config = dict(
    kernel_size=3,
    projector_hidden=1024,
    shampoo_beta=0.99,
)
Rows from block 5 of a small self-supervised image encoder, named by matrix and row number. Rows with one number belong to one channel. Each number is 128 + 24 x the weight over its row's rms, rounded and kept within 0 to 255. All counts start at 0. Numbers have three digits each. After the name is the row's rms in percent of the matrix's.
After each channel's rows are labels from the 100 images, of 14848, where the channel reaches its highest value: "place" is the part of the image that holds the peak. Only what is clearly more common there than usual is listed. The data: capsule endoscopy frames (Kvasir-Capsule). In brackets: how many of the 100, against the usual share in percent.
# convs0: first 3x3 conv (model.blocks.5.convs.0.weight, 176x176x3x3, each kernel summed), inputs 88-175
# convs1: second 3x3 conv (model.blocks.5.convs.1.weight, 176x176x3x3, transposed, each kernel summed), outputs 88-175

convs0.94 093:129128137119169167164144171162089132128112151070157158133107154132151122159162125157111171134146094111114112109133193154146117129104126114144154143108129061107122109106112134129084087098105108126167112119115084137114116095134179176110125122164116110127159120093118
convs1.94 091:121127106159101080142123149123193150097117097110113106122119141111138161095107130152101113137163069092161116140141176151128143157115095143112109093108125125146095153144150157176107158109131113139102171132133115126127120094100140130125182122101130125081084149113089
place: bottom centre (73 vs 12.5)

convs0.117 098:103177146138091147119107103125145179123092109139129122115150105088137122133104118112151142182140096133151117140122091139152108090172115150119110136120137181093132117132120122144108181097104098108146187140127146132120086144138171162121113103117102131132171146122106
convs1.117 092:137145107156121081121125095131071112102088107142142097108146115159121157144167138109150170166112091145114125107134146104124126156119123129120151136120130147125107178122082131111103160144142117094182131132108092118139131141149103151119110121107096117059132123126136
place: middle right (40 vs 12.5)

convs0.50 092:127169116122129131084106162082142111109103141083105090123083144101158143125167105105086127149105204164088137130132108119141116141131169168121161116149125159119141108093140118123131169109124128138103127179133104125135143109144158150141098167118151149140175137156094
convs1.50 079:178144147073183121136139195078111136135123111143132162116164131162143100134151089134170119133091141138164140161115114078098112148127119143094116171137176135097134130104173073090101139106137137132175149164101136106130127136149097109150142142136108139121140136126147
place: bottom centre (43 vs 12.5); top centre (43 vs 12.5)

convs0.41 089:122113139166139151128130127123128107174168129096155123155143171115120096177142167114136126138117137149096132145065123090104115123124120143100135135119143142098148129100138096143138140131134124157162096178151119106125118144155080125120145138071090123126152161138150
convs1.41 080:148117109158096108100101144122123128118113125086107124128117144139201105095110155139131156108120129121119123121093159138156116083170130109116151096113096066109118101100143128101095108161133142147173123169101161119113110143133130140120154092114098158114098106114127
place: bottom centre (44 vs 12.5)

convs0.7 097:114090140156109120135131131123126153090084133109144117136115103129164139086163156114170087139128160125117149113101135099125112114109135138127113090087107118135132107145147146146129130118139159087151124147123139138104122171120147052135115147121095139110139137146117
convs1.7 091:118112109124143149110113134144119149124089110097147155126121093137132086145158072155119097118104105135128163124094111143088129109129099125140111105095110116155082116157173111103153085184116123131083118157142109137107087163113149140094089140114128139114129109111149
place: top right (48 vs 6.2)

convs0.115 109:102127098136176147140128090088116158141102080129159117153099118110091135154136113150144116105112119118099134142146144116122098105115131147096096123144139099083154123090149101154126124128147125152124178128140134163158094128110054124115148109138114111119135133124095
convs1.115 095:132084148115122137124091170177095174115172166142142163142154114100130147091126140161095119118140129142127111134103106109132138123122132090182124169115116120131171128127091142150109147165097156139083113155148103168097110110130166136159109144155083113131126139157129
place: bottom centre (93 vs 12.5)

convs0.138 117:131165155160133118135107098102169137138140124136196095118143133130151117154105125121135146095121109149130170100114094137098119132128149159118127124127165142096127112115142100133126125093131138139100130160114157152138126137104136134123154091107128161187101114117141
convs1.138 092:129122176119130114124108134170090160133131133143145128154141104109178120168094138127109136135129128122143143144124114102136175112169124164175161137122125134163124148108153084091107141098150095071118102128183110132140092142162081114102111099132130104183107138126170
place: middle left (63 vs 12.5)

convs0.3 098:154114110170079134145102112129115172148114173148094128158089091120127114102144127114122124101071135122088120137102127152109131121115099137106132073144118145097090157130144123152162124117153115133117168152128153135113087136073144128136121119144138106137143186080125
convs1.3 109:122121161100120168081142135163106131145090103121097100146110102119161131122159135141163089118124131156123147165111157137141109168097122121120106163106149139142125122161100162107112150130108151111170109160121136148122101143136147119129121143135149083128140178166160
place: middle right (31 vs 12.5)

convs0.146 097:100084175119107091108125122107122105159096115131132119158116114089119157150108136103192176122150144133132139101125151099115146107141137128083129159178119143117121104148119129129165080119127118099125147100138128140140162147159112126135133125120113121116140124131140
convs1.146 105:134073179142113127149134145129162121126129145101097135133122163165102126141141185109151108140125154136103107169133168120094144095093136148086114129155153168123113143137092115136110141115137175151111105151135106093088091165134146148154112168189155110164113144179132
place: middle left (59 vs 12.5); top centre (35 vs 12.5)

convs0.132 101:165111132159150139129130126118153101140108119162123137139082133144128115152142109118202131079123144104108131130130166069088107144119113134140151164109133114129142121147073145136087162112148107149100164099123118084080152102127150101154129122129116178110152091170120
convs1.132 097:124176131176123116129129137145128092088103095141148100087152152117140129182081137118125147146111125144152131136163111134151140112145127088152132148126160116159152166168080089150094138136107106137114115103150078066123110094136081134115157137134136140133150148161119
place: middle left (53 vs 12.5)

convs0.60 083:111137105110089102118150127147129130165097141079137115099129134116103162133148190135135104142116120183119096136156105163131157118149138124141114103139152142157116119116093123163143100150095133108110149155135116124060124143115143174128106121112113127140092124110141
convs1.60 098:105155120093108156100118109126119106177141109091125113128134138153161175107145152134193122108126142100138134119123134154154146160154114140111130107091124116099119115097093116152123054172110100126118142123141118134130115106158121187118179158133184113148160164120122
place: top centre (99 vs 12.5)

convs0.155 111:070144090108143130125149121137140104152109131173131123114103161158088149083141127152129123085131101173168152162104079128135124127138129169106095109088152112095115166140150158143113129127091160127148133091144114107138107087144162149140111120158141134132111122137126
convs1.155 105:125138108135156197131068085140115117124118135114134130115123113092106124119100096178126155133149132135173120116112120140186140126138152093186128117127127144124127090152168119150166128134107146126107150110134117149120123112183103146108116116140154141190114100108102
place: middle right (55 vs 12.5)

convs0.37 101:074165159111067098151101096116136107141132113132131142127141131098133196169130163139117111099146125105139114133119137120109129103144149135086111115096171097085103137144082134139106144187135125113113169119130124124151125145136086154139106124117125111105142149131116
convs1.37 091:154095142103124099137078147136136133120121146127079110156109137134112135133153134126084138150104117167142195141159107122107157138146151114124087137124166149142146075130126129124116082136111122160166116129106115112095162142120095148131114139131125115123123131153102
place: middle right (79 vs 12.5)

convs0.166 092:163101111157146126137125130128155154131134138113075085165142127148140121034106201138127101138118166097085157124090143130113116103097131124142138090146159118142097121134152128166120109110155102111158113109116109134150136142136101131145115095074131120105135069136123
convs1.166 109:121114082143117158120166124150164161162180155124108104116120077124146121117099154134150135076126139145137130129164052121136162129155065134130106181087129130140144129166133142091101104155103131152153149148120124088133108112098107128115116113107117072133139112133152
place: top centre (44 vs 12.5)

convs0.167 083:098148137156106170178157149146139188117086127148140156154121140101090113131089143104117145125164128098125121128140108089160143150139075155134137116157130101144134088139127140122114134157098084080129134106118114156068107127123122145120138114118124144119132143121164
convs1.167 084:158129103133132093137089114156130139161094117153102091120117112141097051144152149083108101129128170105117097125137134126142099100137114115066142144125128134155155148115167128123157085119079158134135107120092124113091141110094123081141110128147148107139114128119124
place: centre (84 vs 25)

convs0.69 101:152168131167122091126150163117137151120119152137151107104128134128121123129163092159092099102142145122102102158120143087147137114110123141120095123138118144086121060114137152109091110112149118137146125106094109103075139100165125130111112190098115172118147148113120
convs1.69 089:119111129118097139110153212118126117138111121125137174100124119153157127159135154154148138126143151126119106122137170116124120117127090139096128139140120117103129131128120108116161106154146134110153145122193154083093141136093090089152157146124132147129154101119109
place: top centre (45 vs 12.5)

convs0.72 102:137136134161102149179119107112148077136110118096080145131132153143118135144134110171134161137132109135103119135135104097113086150072141124132103138129099110132129141101117146150086131091144144102114118128101115112106117136100134118112125149167141092112129104102131
convs1.72 107:135152192158131116140135138131148110119157149170202114147114137105122091182133089131066166095126111148137135122114102086155109132138142144109116114104142125113132140125090115152146172119102165139111146140157151127140125133099117135113110147088112154139109136135150
place: top centre (62 vs 12.5)

convs0.39 088:133120143107149161167146173080134159143109125130101096160139144145098133075103158133135130143125152135154203125123104117097105127112121139128079165115126093098185112157129125127134103147101166132133152141111119141126141179126127126138157071128104113095085123163140
convs1.39 098:129107149159132145118147109116162114160118143138135105086085131145119127158138147119134119054095092157116171161126115152129139119122077144100107135079139126149121135141117147127152083175108165121126135141128107119172099084100115116123110125127081111146117156120145
place: middle right (51 vs 12.5)

convs0.119 103:138171116166150152090117126089139141144163185115117113135135140113104148120112150133171135176159125123169110099111073100167129100113136135087099108186134134081147115157106112132151089064140139091148118167120143139101119082117123113129143089121136085113104148175114
convs1.119 095:102121136161108157147105141133189151154178093064156130143133124137115145134102146123109086159084151127097128129127093112112115105122101151123115107159126146119112135122138112109134138144155129093114110149160128145159118067089174131132142153099140131154146102105157
place: middle right (45 vs 12.5)

convs0.129 105:116145103110109133154123135108106135119132134125111121112164172125132145086089138163152109124151136133102082151127131129112125134125121117092103149128133117133139103107136147142126154102161137086123158112118163181080142146165103147200109142118103107115129128159080
convs1.129 096:099145136103175140095094107156153152118120139099132135121123137119141127169121160096159163132097111122155118178127124120140154147151151178118183109097169110130089115110115128119134096109156125126123132094109130118148147150187168143140131142141136094143144132112090
place: middle left (68 vs 12.5)

convs0.140 109:100086133147118139143153154145072137126120121121137132160114145111124108092143161130109151106141124138160102125125126190126155098123118128128130167099115092135129139104119150112118131143156116088125087117114153131176177137155181135108126118088152154108082137158137
convs1.140 106:139118081112091097150160150130149103108155134101141124134096112116091128123152148130138148135142113129092131151131133161164086112133126122109135124114190149122112100158097147160161140135127130148104110152119132089149107118120135130133116094140117125088130100117097
place: bottom centre (55 vs 12.5)

convs0.154 099:122144162083183136138125129163160147096079163150139095081175108157141110145086121115091111153100118154149146085132124109155082154126160105121132134110142108083097148155115176122135120135115162103119159161107088088103150129158147160144121126129138132137150104149143
convs1.154 109:139103076108090102113138148173120141108109119145136130095088149134112107134146122127119136131152142129116122164136172128130185173090139132128115119122112116102144130123119111070121149134124137132115121159134095123119152136172121109116114097130073117109114108160124
place: centre (83 vs 25)

convs0.158 101:140119128115150138149120134125151104163129114145138128110140143134161134117115078131112147138232134144115107124137122126109112130098114150168145141152126136131144074165128108120125131085086160083116099128110144155130133124175108131120110114152119136115124117151139
convs1.158 084:188142137107091117111114141077168087103139141149172080137140107114114102133136124104128149119100131167134102104158175133104154146119147193115137125136119114113075134190180117094118150166159131117147114140126092103156153141144127160127122131099105123141179108113138
place: middle right (66 vs 12.5)

convs0.88 112:131161138131150081131135157118158108149145127093126142124111157110146105111114094097147156147106118120176136142126182141127110114114109160118161161111099131081107158117120120134110142090161136158130124153108101121121148133089143124143115142110100189155105110155090
convs1.88 092:135148143150156128094115135137129161164100107084149126134153181133125103145134101080120103151144109144125143096138148137135061126142123177133129119116121126135106139124147146160120094140112159146089145155123132099149140160129115084111123122125154109149143168169138
place: centre (89 vs 25)

convs0.76 091:117104152097164148153131114151125099160115084129089134110127075111142088130115137216141109113177100107166119112140178158153141137114107128124179057109137109142128138162133083150172113158115145141177161115125163111124093085137128119092127134094138114114151124143140
convs1.76 089:111115105151127147166150125085152134093130146112136167156146115095141163120140096109103126098175128117082153147121123129082081135151168150110155116136154089077141135114121135137144125124119143194139115132090145138100162133129112148175110115124082174123106129126130
place: middle left (93 vs 12.5)

convs0.52 094:112095107160122091134106152123127137089164108131142124181138135153123151121150152135153109102157107094140171101135137142108131112102092135156121149113103133139156150162125134139172116125114122140144104121102114097120090126103151124122144092149152137134173143134057
convs1.52 095:083103124118078189140155151166104118111126128162170152123153156124091171105155194147120148128132156118134152121145147091144106118126113111099146165162124117123119141130117122135190129125126160155122129128150097137096131158100138137174115088114118080108161108111079
place: middle left (44 vs 12.5)

convs0.147 118:104135138186144106113088145115166110120158143162125168119135140154114133127100121133125102101155144118121117147131111146140124107141137128118138125115160136133112080148117137157128087106132137091159148081108156121117090130117108128156105123118156157078125130124124
convs1.147 107:141122129113083151131094115141102106138149076095171144136143112102148108158126145121155129118118154111154112170133102098139147128083134112113133153152174103120146161114111135098143156135120129133153103096129156143113138124163112124154092109198088067126139098117134
place: top centre (44 vs 12.5); bottom centre (31 vs 12.5)

convs0.175 108:133122120140133107195115127138094158133149147116142129150083115145126128135143128099126131141146138101139155097154126117100140139110094126148126122136129109100180102141113151130121140087139170117100158157149113140133159147097147163107132148119087142129164108150132
convs1.175 091:110140147094136124102170160130116117161141147106135129137115177125153153117154166138129146123158137167105113138159132138141153129142154196154080074161098137108116159120149083159094162122112113137138131119154141103143150163138135108131131128127116122132131169138141
place: middle right (51 vs 12.5)

convs0.164 079:102141109146131110123146129142110140113135108113151105141122177127149142098102149109098088125135164126158134133154085103132094117142123144099140124120112139100119084107055141130153149133132169135141184088083140149123117131127149124139114109109110109113137119117096
convs1.164 095:102123153134112156115117140127108172140110136154135167159163148136149154078134111126144133124146100148179101107091112129136108119148114136153115070115124142109118153113081113099094112096119116119120148126152107114135116138162150157151163125134138135161176108123125
place: centre (97 vs 25)

convs0.21 093:124117097147110108092123163116123126140117176118126124088136134107105111085118097118159112143099107126124107114096120139100119132113157161105145131150124109118124144111122118176114157134104154203093173140134159100144137137116146125138118119150124099079124149117118
convs1.21 102:123147112113123134114120158117128088170124087115099121137172133112131158161099094177155132112114074151121101140122144134140120189125110132132057127132134135122142156096139090120123110170175141129116162139099160140133114130136107098111122140126099136155189144152133
place: middle left (60 vs 12.5)

convs0.139 088:097141136162100151113115109103138153121118163064142120120129162105109158111132155129122118103110147114172073134138095101134074102107167110168156097136111112095115122067091137148168168121149078151164142140106134148100141146117122110124174097085135179115142174137115
convs1.139 093:092143157135114147162139093132141137118122121092159165128125135131152091093133127088121123093091155123153144149086115109090071106163144169116118140087124131113144116087116158125082142129114130138143159126086171151106116113127100130125105140125100193159103133112122
place: bottom centre (51 vs 12.5); top left (36 vs 6.2)

convs0.150 095:150096156152147116133110156098154144114115131170113089140073118119142143104147096116107127135078136114104124189109164131119132173109153140131127126138127107103116135143127097104138143141117139135110129110140098158082128126166085094160153127123097144114144104122142
convs1.150 107:116168133134102142107125149123123123136121102191146156147097123178124168126112112148081085115129092107106115107120123121127144114107127118171121138158101152090112148086154115137105126140127159118145137165109145081118110150126127114144101108134136127106126135144131
place: bottom centre (45 vs 12.5)

convs0.78 105:114110161157098106110154128129095115127091112133132149161138144135125121165144104114136166130152121099129116102103145121145115132090119082126111096131115096115122147149139142122174094151102164125087105114144139127162174097129102085118127158166152118128090106163155
convs1.78 100:120151128116092092122105169114161104150144129139116122120097123070144144172127163100118104133104119085139125131138145142041131138129120134088200130163142081146144088110149113134106150115140091110127097128112082143143159175099099115178142149086155137125171093142113
place: middle right (45 vs 12.5)

convs0.32 103:100111112132171116140134162109085139154140149139179089143119108123150106132186126078154135145134157122168111108094115079098131130132143117089103148111168113098142121144139150191125129116148137103111130138095113116117133170136167144150115109097134173132135141158120
convs1.32 104:098139147142158118122142096149131132151147112094112097107125101145148108154177151111137131101100115160130092168106089106127127126138127110093121138150160173150108107149138160145100095124120171150116140111161122138103099126119123133152153149118092092171168132097152
place: middle right (48 vs 12.5)

convs0.51 095:130071080128113152127128137111146120099109166149091156137159145132104104159137138125108098146130106145172097123137087123190094129137145142138105152144116100106102141122119124137128087093151127149142100152148091126152125129111112154087107096179137115123139108080107
convs1.51 092:152099112171126112112162091103152110119141131117148117143126118118111116134105133165082134114112127107150171111094169103148115140111110110150118132148120132133137102144147165152108142152140119142142138177121140135164138156176127126190140078125111096108130118128143
place: bottom centre (61 vs 12.5)

convs0.83 098:128143124150136159115174087195130119118137139135106101125140107138112153111145109139111105120125124119131127144136105122114083117103175165127159111129145148122136105113086144142141178170125112152152128135117104102148109156124167120076107119130111155151091143098139
convs1.83 116:129110114115139133157124107135150120122119121147135121147158096135139153149118135135132158105123118146134154102148128134129140178134166104165097126150106099126143128160099126131137144143085131165198147134114114139117139143139199109138111117139162071137144103120153
place: centre (97 vs 25)

convs0.70 094:139148124081127131114139097107177119139114121096081104094124107164115117135115126118134109147122106130117126123111127137095088166120140115182108147123101118121148139070137104121136107172118156172109127109113148136166153147112123134125138219118115124101152143156131
convs1.70 094:195116125156141073134146092129162127139140135152141096120135113127088174140101148158057137108150106132124168161113127139106107120174136147126150118134116135127154102147115157135139160091151146158170116163121124113116179118104087118095117141097115152130112138110122
place: top centre (67 vs 12.5)

convs0.33 092:097133122156129123150160146128108137145086115131172151114149118109104066165093083127116100125122120100155124127156097119104106135128133135136104097182152106090126118136157140142149140126175154131183128169165148128117119112126132099161153106134170128097118133090071
convs1.33 104:074109104155153103122128114104119116143134139169157140138132148116126122126152132152160124122134168102137152143129106090105095133159136146109102132131148162123114142123108101155104113100103163168156161167174066123140118105089110142137112149119143140119164149116110
place: bottom centre (72 vs 12.5)

convs0.174 092:107144105104114145108141136114100155100141125113147098141155122106155156150120112128061134123111091113116158115119172122144170128138135126150109142145139122119065135122085086121122139133131102125118128137103156135157079107125151115139128056133131134140151162115132
convs1.174 087:216113146134139100114124146099145157099137170117128128123124125121111133142092118116114155133096146124153121124158123126119075111162186146092145144164130144123104162152134128119152145124126119189137080154124128106105149151116141121129116113109113122128125138130153
place: top centre (97 vs 12.5)