Weights of a small self-supervised image encoder.
Model: 6.39M parameters, 32-pixel images, norm batchnorm, activation relu, depths [2, 2, 5, 2].
Training: soap at rate 0.0045, batches of 256.
Data: trained on capsule endoscopy frames (Kvasir-Capsule), 42238 training examples.
Rows from block 7 of a small self-supervised image encoder, named by matrix and row number. Rows with one number belong to one channel. Each number is 128 + 24 x the weight over its row's rms, rounded and kept within 0 to 255. All counts start at 0. Numbers have three digits each.
After each channel's rows are labels from the 100 images, of 14848, where the channel reaches its highest value: "responds to" is what is common among them. Only what is clearly more common there than usual is listed. The data: capsule endoscopy frames (Kvasir-Capsule). In brackets: how many of the 100, against the usual share in percent.
# convs0: first 3x3 conv (model.blocks.7.convs.0.weight, 176x176x3x3, each kernel summed), inputs 0-58
# convs1: second 3x3 conv (model.blocks.7.convs.1.weight, 176x176x3x3, transposed, each kernel summed), outputs 0-58

convs0.114:142108113176148112138146130109096148106152137122140116092165135123135108091176142110113121109133128128143105153109157069150117115124121120164136178136111132075075136150160158115
convs1.114:092123149144150146124110144115144161106166120110106159128137136165165112108141091129147122107073138159102189118155153121110136114139111132152138113157069163172119161109104100118
responds to: finding: ileocecal valve (29 vs 8.8)

convs0.117:107146136127077145123108120071111156125156107166140127147161113117117145121093141108118138106124132126124167102139122137127144132121148163081105109145152125126113092095119161149
convs1.117:163083140128107126086160105136110119093139136105133149106107155122116156111142154095126118153165122125098141099130156110156085087168149134116134111171170146114111139166182173125
responds to: finding: pylorus (30 vs 3.4)

convs0.26:149129127105109076137118132144116137108103120160135100120150124165112130145122138148124149142124143091110172098134137154123140116126154124144140105141119185134126070156104115085
convs1.26:085101126125137138148110146127117132117158131123155156131130132145158064127098110140090163118163125108130114118110155118073143146081120134089145122137102130145150051115147124198
responds to: finding: reduced mucosal view (36 vs 6.2)

convs0.47:152185092127126077168121113166112108085129119202164136183084105143144108141106109134136112137128090122156122100096094134137115144092124125158150117137167127145092146154170180124
convs1.47:119079122111179073110127106096153172108118098127149154096107136135127153148108128132125170110120142126112121111085106117128166114110112122096120136145134119145103117084117149124
responds to: finding: ileocecal valve (31 vs 8.8)

convs0.43:138118148150107179110137110136115123131109143140164097132128142159098086091144128136145106183118098104103123139134124086144107128125093124170095138124106127105131064112184155144
convs1.43:142138137163155129103145175150130139116082156149113142155139115086174120197114081134112127159125142116124105105114136136105101120119112149127108149164115098138133125158164096106
responds to: finding: ileocecal valve (25 vs 8.8)

convs0.161:153132065102101093143114090098090127110115130111157116167114105126139139109152136139096132155131142099123127135098144148125130106094119135111183105119100126114126078145138147153
convs1.161:087085158139106106144097127140095083135147138149095121158132122106096108188129124130129115109096103147142133140123086110155101090126120131116113110156078111136139123108095130111
responds to: finding: reduced mucosal view (34 vs 6.2)

convs0.127:112132140120139111143102128097105142111145161126123141100104107142128150151118122140124109133105107121141106171111090091137129109153081140102168141123136155126089127135140114159
convs1.127:131152108154090125111118152169122101122110132131165133131116132125122134124137137117104148100144114161126149134091079086170113175153105136114146157133155119138102101100108120126
responds to: finding: angiectasia (25 vs 1.9)

convs0.102:185098135159120127110142132137112128124094118149124180094125135144117110115085108133083120092140158144147123118129159119111092110110145141152125137145121139105118106099190141093
convs1.102:129166144130124101136125092109120135126169115095146086119102121125088134120152123136167136091133143128096145104102152126130102122177124154174130160148086159143094129138124134108
responds to: finding: ileocecal valve (36 vs 8.8)

convs0.81:100117130134140123119103158160080102127089089136127136129115124120097143106096131079094120153134143104146082120120122075113119127086087145129158166142138127166150175117098145104
convs1.81:155141140115137132158121130122103104145113156122147104103118146104148143133125148134105142142144173148169132128116116141158144121109142140100196103125170140122111108136144079105
responds to: finding: ileocecal valve (30 vs 8.8)

convs0.27:080116123134108109163093141075107128161129125149158115137143151111134116151166079109167116163112166111137150161102134107095142123179134135171108125127128148133132093115134159145
convs1.27:118163153188078097135152107173126088105122114135146116105142111123151144095127114100133126137140143146129123138110069140130126122136138139110094086130137146134150149179075095125
responds to: finding: ileocecal valve (25 vs 8.8)

convs0.30:139125104157091151128103095157102082149114129112124123137121137110101153179111084084122115120130134159109115075109107130134147135107138154146165115155098137109105132115064159126
convs1.30:124090136096120157109146120114118166186123117137132133128156135153135088092163132122111130123155157135127103087140106130148113136127104137148128161092114130126091175096109144126
responds to: finding: foreign body (28 vs 1.6)

convs0.28:147091139176151145090130090151141093132088122114142133138115166141120137127116100139152154107118158107128134152114102145129147141129136080155113129169144147136154143129132145087
convs1.28:106114153088106127142100151158136151108155161118131165149131129154154112098121142114120142124133153126104129140098051157147166134104124121152124159083104057187084140133100101111
responds to: finding: ileocecal valve (76 vs 8.8)

convs0.138:151104109124108144106108115107111167155130112090152117109073094139112125116107117122129103127133145091128106114111125110189136159105139148124154168172103145115108086135139115132
convs1.138:148143086135114131132204133122157149113132066109129129169133157131117107157145124099109137113129145132149127137160138107182139106117132156162165187145087173155147139099136124128
responds to: finding: ileocecal valve (30 vs 8.8)

convs0.162:131092102110132065109067133142108160133112121131154111167159124116131158158150118123178155176148125132121118163115155122110109112155139139167137113100078157122143106131109104114
convs1.162:111141100129123106104144077102136111128110130137142124138108166116108144128164143106129119193130138128117132165153073139136163132151120136160127119138127113116141117105127119098
responds to: finding: angiectasia (25 vs 1.9)

convs0.73:119136081115096138142146138109105137130131162113144126107069098143116190108129113127120136161143133152102130116094126116137163138100154121098148109170136123138115085102097115120
convs1.73:169125127094156116134164128152174111085136082168097105136154130085086087098144097083148160134142129113098144134103156150129135109114153134141157151092130175117114138114148088162
responds to: finding: ileocecal valve (53 vs 8.8)

convs0.59:116104086128111054100139125093147140119126111089144126125107120127104119131188076119107105133124116188142182111060101146122112094119088140100099126140120111105106092134130121089
convs1.59:143144108168146154125154153109148136134177133123093100123101133134163123115151111113102131075158148116129093117139093116178146118113113151123134162058164135102146105133137127137
responds to: finding: pylorus (27 vs 3.4)

convs0.13:172132116093112125088106143106170132107129115134091113127118127182121110175103137115161156101110132095138098137132078064115110127126166135122111098111122139128109101135154103158
convs1.13:153196153171091102143098087071155141101077120119150158139119107096140148121152098139104068156104127145107165135156117103107165092140157138127108096155144139133113113130114139142
responds to: finding: ileocecal valve (40 vs 8.8)

convs0.112:131110145115127147117104103137118088203098093136143128158104157117162110068156129076139130142143114153102169111135107155139160116084100103133156109120114160135153141119087125136
convs1.112:152142151134117143129183150116150147174127119112143090145157142184090143126155118100132131143126128083120135112162136185115112095133149105140149135132135121144159133121117150137
responds to: finding: blood fresh (46 vs 0.9)

convs0.164:124121129096192167119108096139126096119101153132155108120118122108130137097119150113140145133117142148125146111097125130148148139081131110100133092136118143112100105100150156144
convs1.164:133155130121105176172123178129120113075113100127122145096111109139111111119123114083147094162141145132112119110097118138166102147087138151138128133096138128125118166164133119156
responds to: finding: ileocecal valve (89 vs 8.8)

convs0.2:115101088182101133111130134130128140096131102152126141079134124114111151140097145100144167186087143154093149146135105143161175126104126126145154109102142135117123115139110106086
convs1.2:143143141065118095115146115090164133107118128119134125114132103153147125111169108143108080155103141108138116090123116124144097127121094126146113095159165113105088136148160120149
responds to: finding: ileocecal valve (56 vs 8.8)

convs0.23:169162139131130214150146085180111126156160154105147150096106126150129147108144113141146155070124104100149144150135110160132138134093132138091128140125088177135129101106144147142
convs1.23:155127106108128143088103097104108114191111177119117150119133099149100122142108126101150125083124189135113129112094141137125115130119149151130097152143157135116169143146154153085
responds to: finding: ileocecal valve (37 vs 8.8)

convs0.82:160117132171128126124137142118132173123068123148103125100153140133100145133136086089112083102119147143121128106135136125065146123142160122133123164136159141128159157117147094124
convs1.82:136144145115103117133166111129088081146156196157135145111137120175123140142127103162132104109135142086128123122085079090097094117132122148127105185076142123133138137146122114114
responds to: finding: ileocecal valve (27 vs 8.8)

convs0.19:198175160113109152129102149132102125119134122127103112123130101165151144131136105126117125149117124156152144141121151129105143160123139168147156110096121153092129119143148131137
convs1.19:123144134117064119161091149095119155110152122072100129150129120119121120151120117142145130112128143111162105129158071138111136124150105136158112111151099155144114143150117094120
responds to: finding: ileocecal valve (41 vs 8.8)

convs0.90:125150112138106098160140164091098180132114141122137135133130131163143157096102141193142128121133137156158143113116127177147104110105154099114100117128139126072136114095126129129
convs1.90:073141109113154139154140141156119165166139135148152139127166112141109152156124124127146156189109144143068122124146134118090106152133153140113101169169150129148099110132113158147
responds to: finding: ulcer (26 vs 1.6)

convs0.40:134118159121131130108091126130115103106065141121148146134119128182142113113091131128124125116074163161131122091111134127115130110108095169119133119123152128108103082120117132093
convs1.40:120146119119161158156130137163141174101142152144063144139159144155123115102080112106114127153090114174078141159138114139126168156146104144152144112114121140159167101112131105101
responds to: finding: ileocecal valve (54 vs 8.8)

convs0.84:134129148123155135117117143109124123117129125121163121112135158138173095128174116108154092152169135112094138103137148106067094081148134124178093127146127167088143162180131130086
convs1.84:150097196160156156113108177117138127103134151098133139144168110104166129130117126138120146111085105106099188125138097153145131124146150126066156104123147092130089120199148104118
responds to: finding: ileocecal valve (25 vs 8.8)

convs0.140:110146112090124097109110147118094098101111170141158105119104129172160125115136143159106120161174119115180067097150146099142104145156125180138083112141124127135119101121172131157
convs1.140:125137150156101114123128116139155113100104155103094169100150111097151128107109135121117101145078149114095122105088134137088126161148122136140151094151104154140122159133128148099
responds to: finding: reduced mucosal view (35 vs 6.2); finding: ileocecal valve (34 vs 8.8)

convs0.154:124103131187094131143125109134165128133104107127092100144083124111110104110131196126145081110130176152129117153101155163118148098107118150117110124084118145087095139133126081125
convs1.154:133162169142127118131130091135125117117125136126110124127069151127140119120119157123097120136181135145106125107108158124116175147109155085142135117117123123143116119102131171130
responds to: finding: reduced mucosal view (38 vs 6.2); finding: ileocecal valve (38 vs 8.8)

convs0.93:148147115095106124136118098156112125174091192150163157124116115081108128123129124156130109090138134152105141099127084088099097127134151117124138123135107098106138123099115119180
convs1.93:133091140147169186130158147139146146147128096092124103111126140120096134140131131165169122093148113116094120101176141086134120116152081128104159128101115145105143163142141114104
responds to: finding: reduced mucosal view (33 vs 6.2)

convs0.18:120116128142145123135141128115148128110158112123131116141111122130145119110121095126124149146117113132081121127125127171187086150113136109167113108179124110120150125112201133142
convs1.18:118122153098138146135128140149093096129169139113181107148119169165136149094136148129157128126128107145084146102162137115129131116145146130151095143149117148160084118133086118160
responds to: finding: ileocecal valve (40 vs 8.8)

convs0.101:173137126103147114146154101122128121156118129124179137130080169113146131109119108158145102091106128124118141130100114137153127122154125126148110133159122121125080092152156100125
convs1.101:123102123103129147158172122116149063128132134109104119134066149115086139126099155130126143135145127148159113127116132120162123136152165124120125148100095148156107133116133091087
responds to: finding: angiectasia (36 vs 1.9)

convs0.50:124148082145142119146122124117143107115133117181143123123138149118115113095142154133142147131143136162143110083142128132083150102117138155114193172136105107160082109118163162139
convs1.50:180087129109127097139092128074111158081171171109121157128153125141104115122161142130145108147132137130122136145127078172113144131108153177147101139132176115115118136156154092150
responds to: finding: ileocecal valve (49 vs 8.8)

convs0.98:131158130137129158112078116163154144143098119123123105140107126124120149145074149104131105126165118152166107118103102109094103202124082138119120138126120127117133099125165158127
convs1.98:128103165130154162149150133152126107131140117131146137117132103116123141150092157122113145146101109129129166108118100122110127170128162155122135131108142085164112130117090095131
responds to: finding: ileocecal valve (30 vs 8.8)

convs0.89:162128100132093145149131069129102145154126153101125158132125122143119160105163142136173125123077145125114097136092137133130116148111089166154111083139083117122129128135138106116
convs1.89:128102131144163157119088131084072152099150086162136105129105154128171128147140114107105074115128131123140167184123088106101175112149126150145111106134128118132155079155107145132
responds to: finding: ileocecal valve (33 vs 8.8)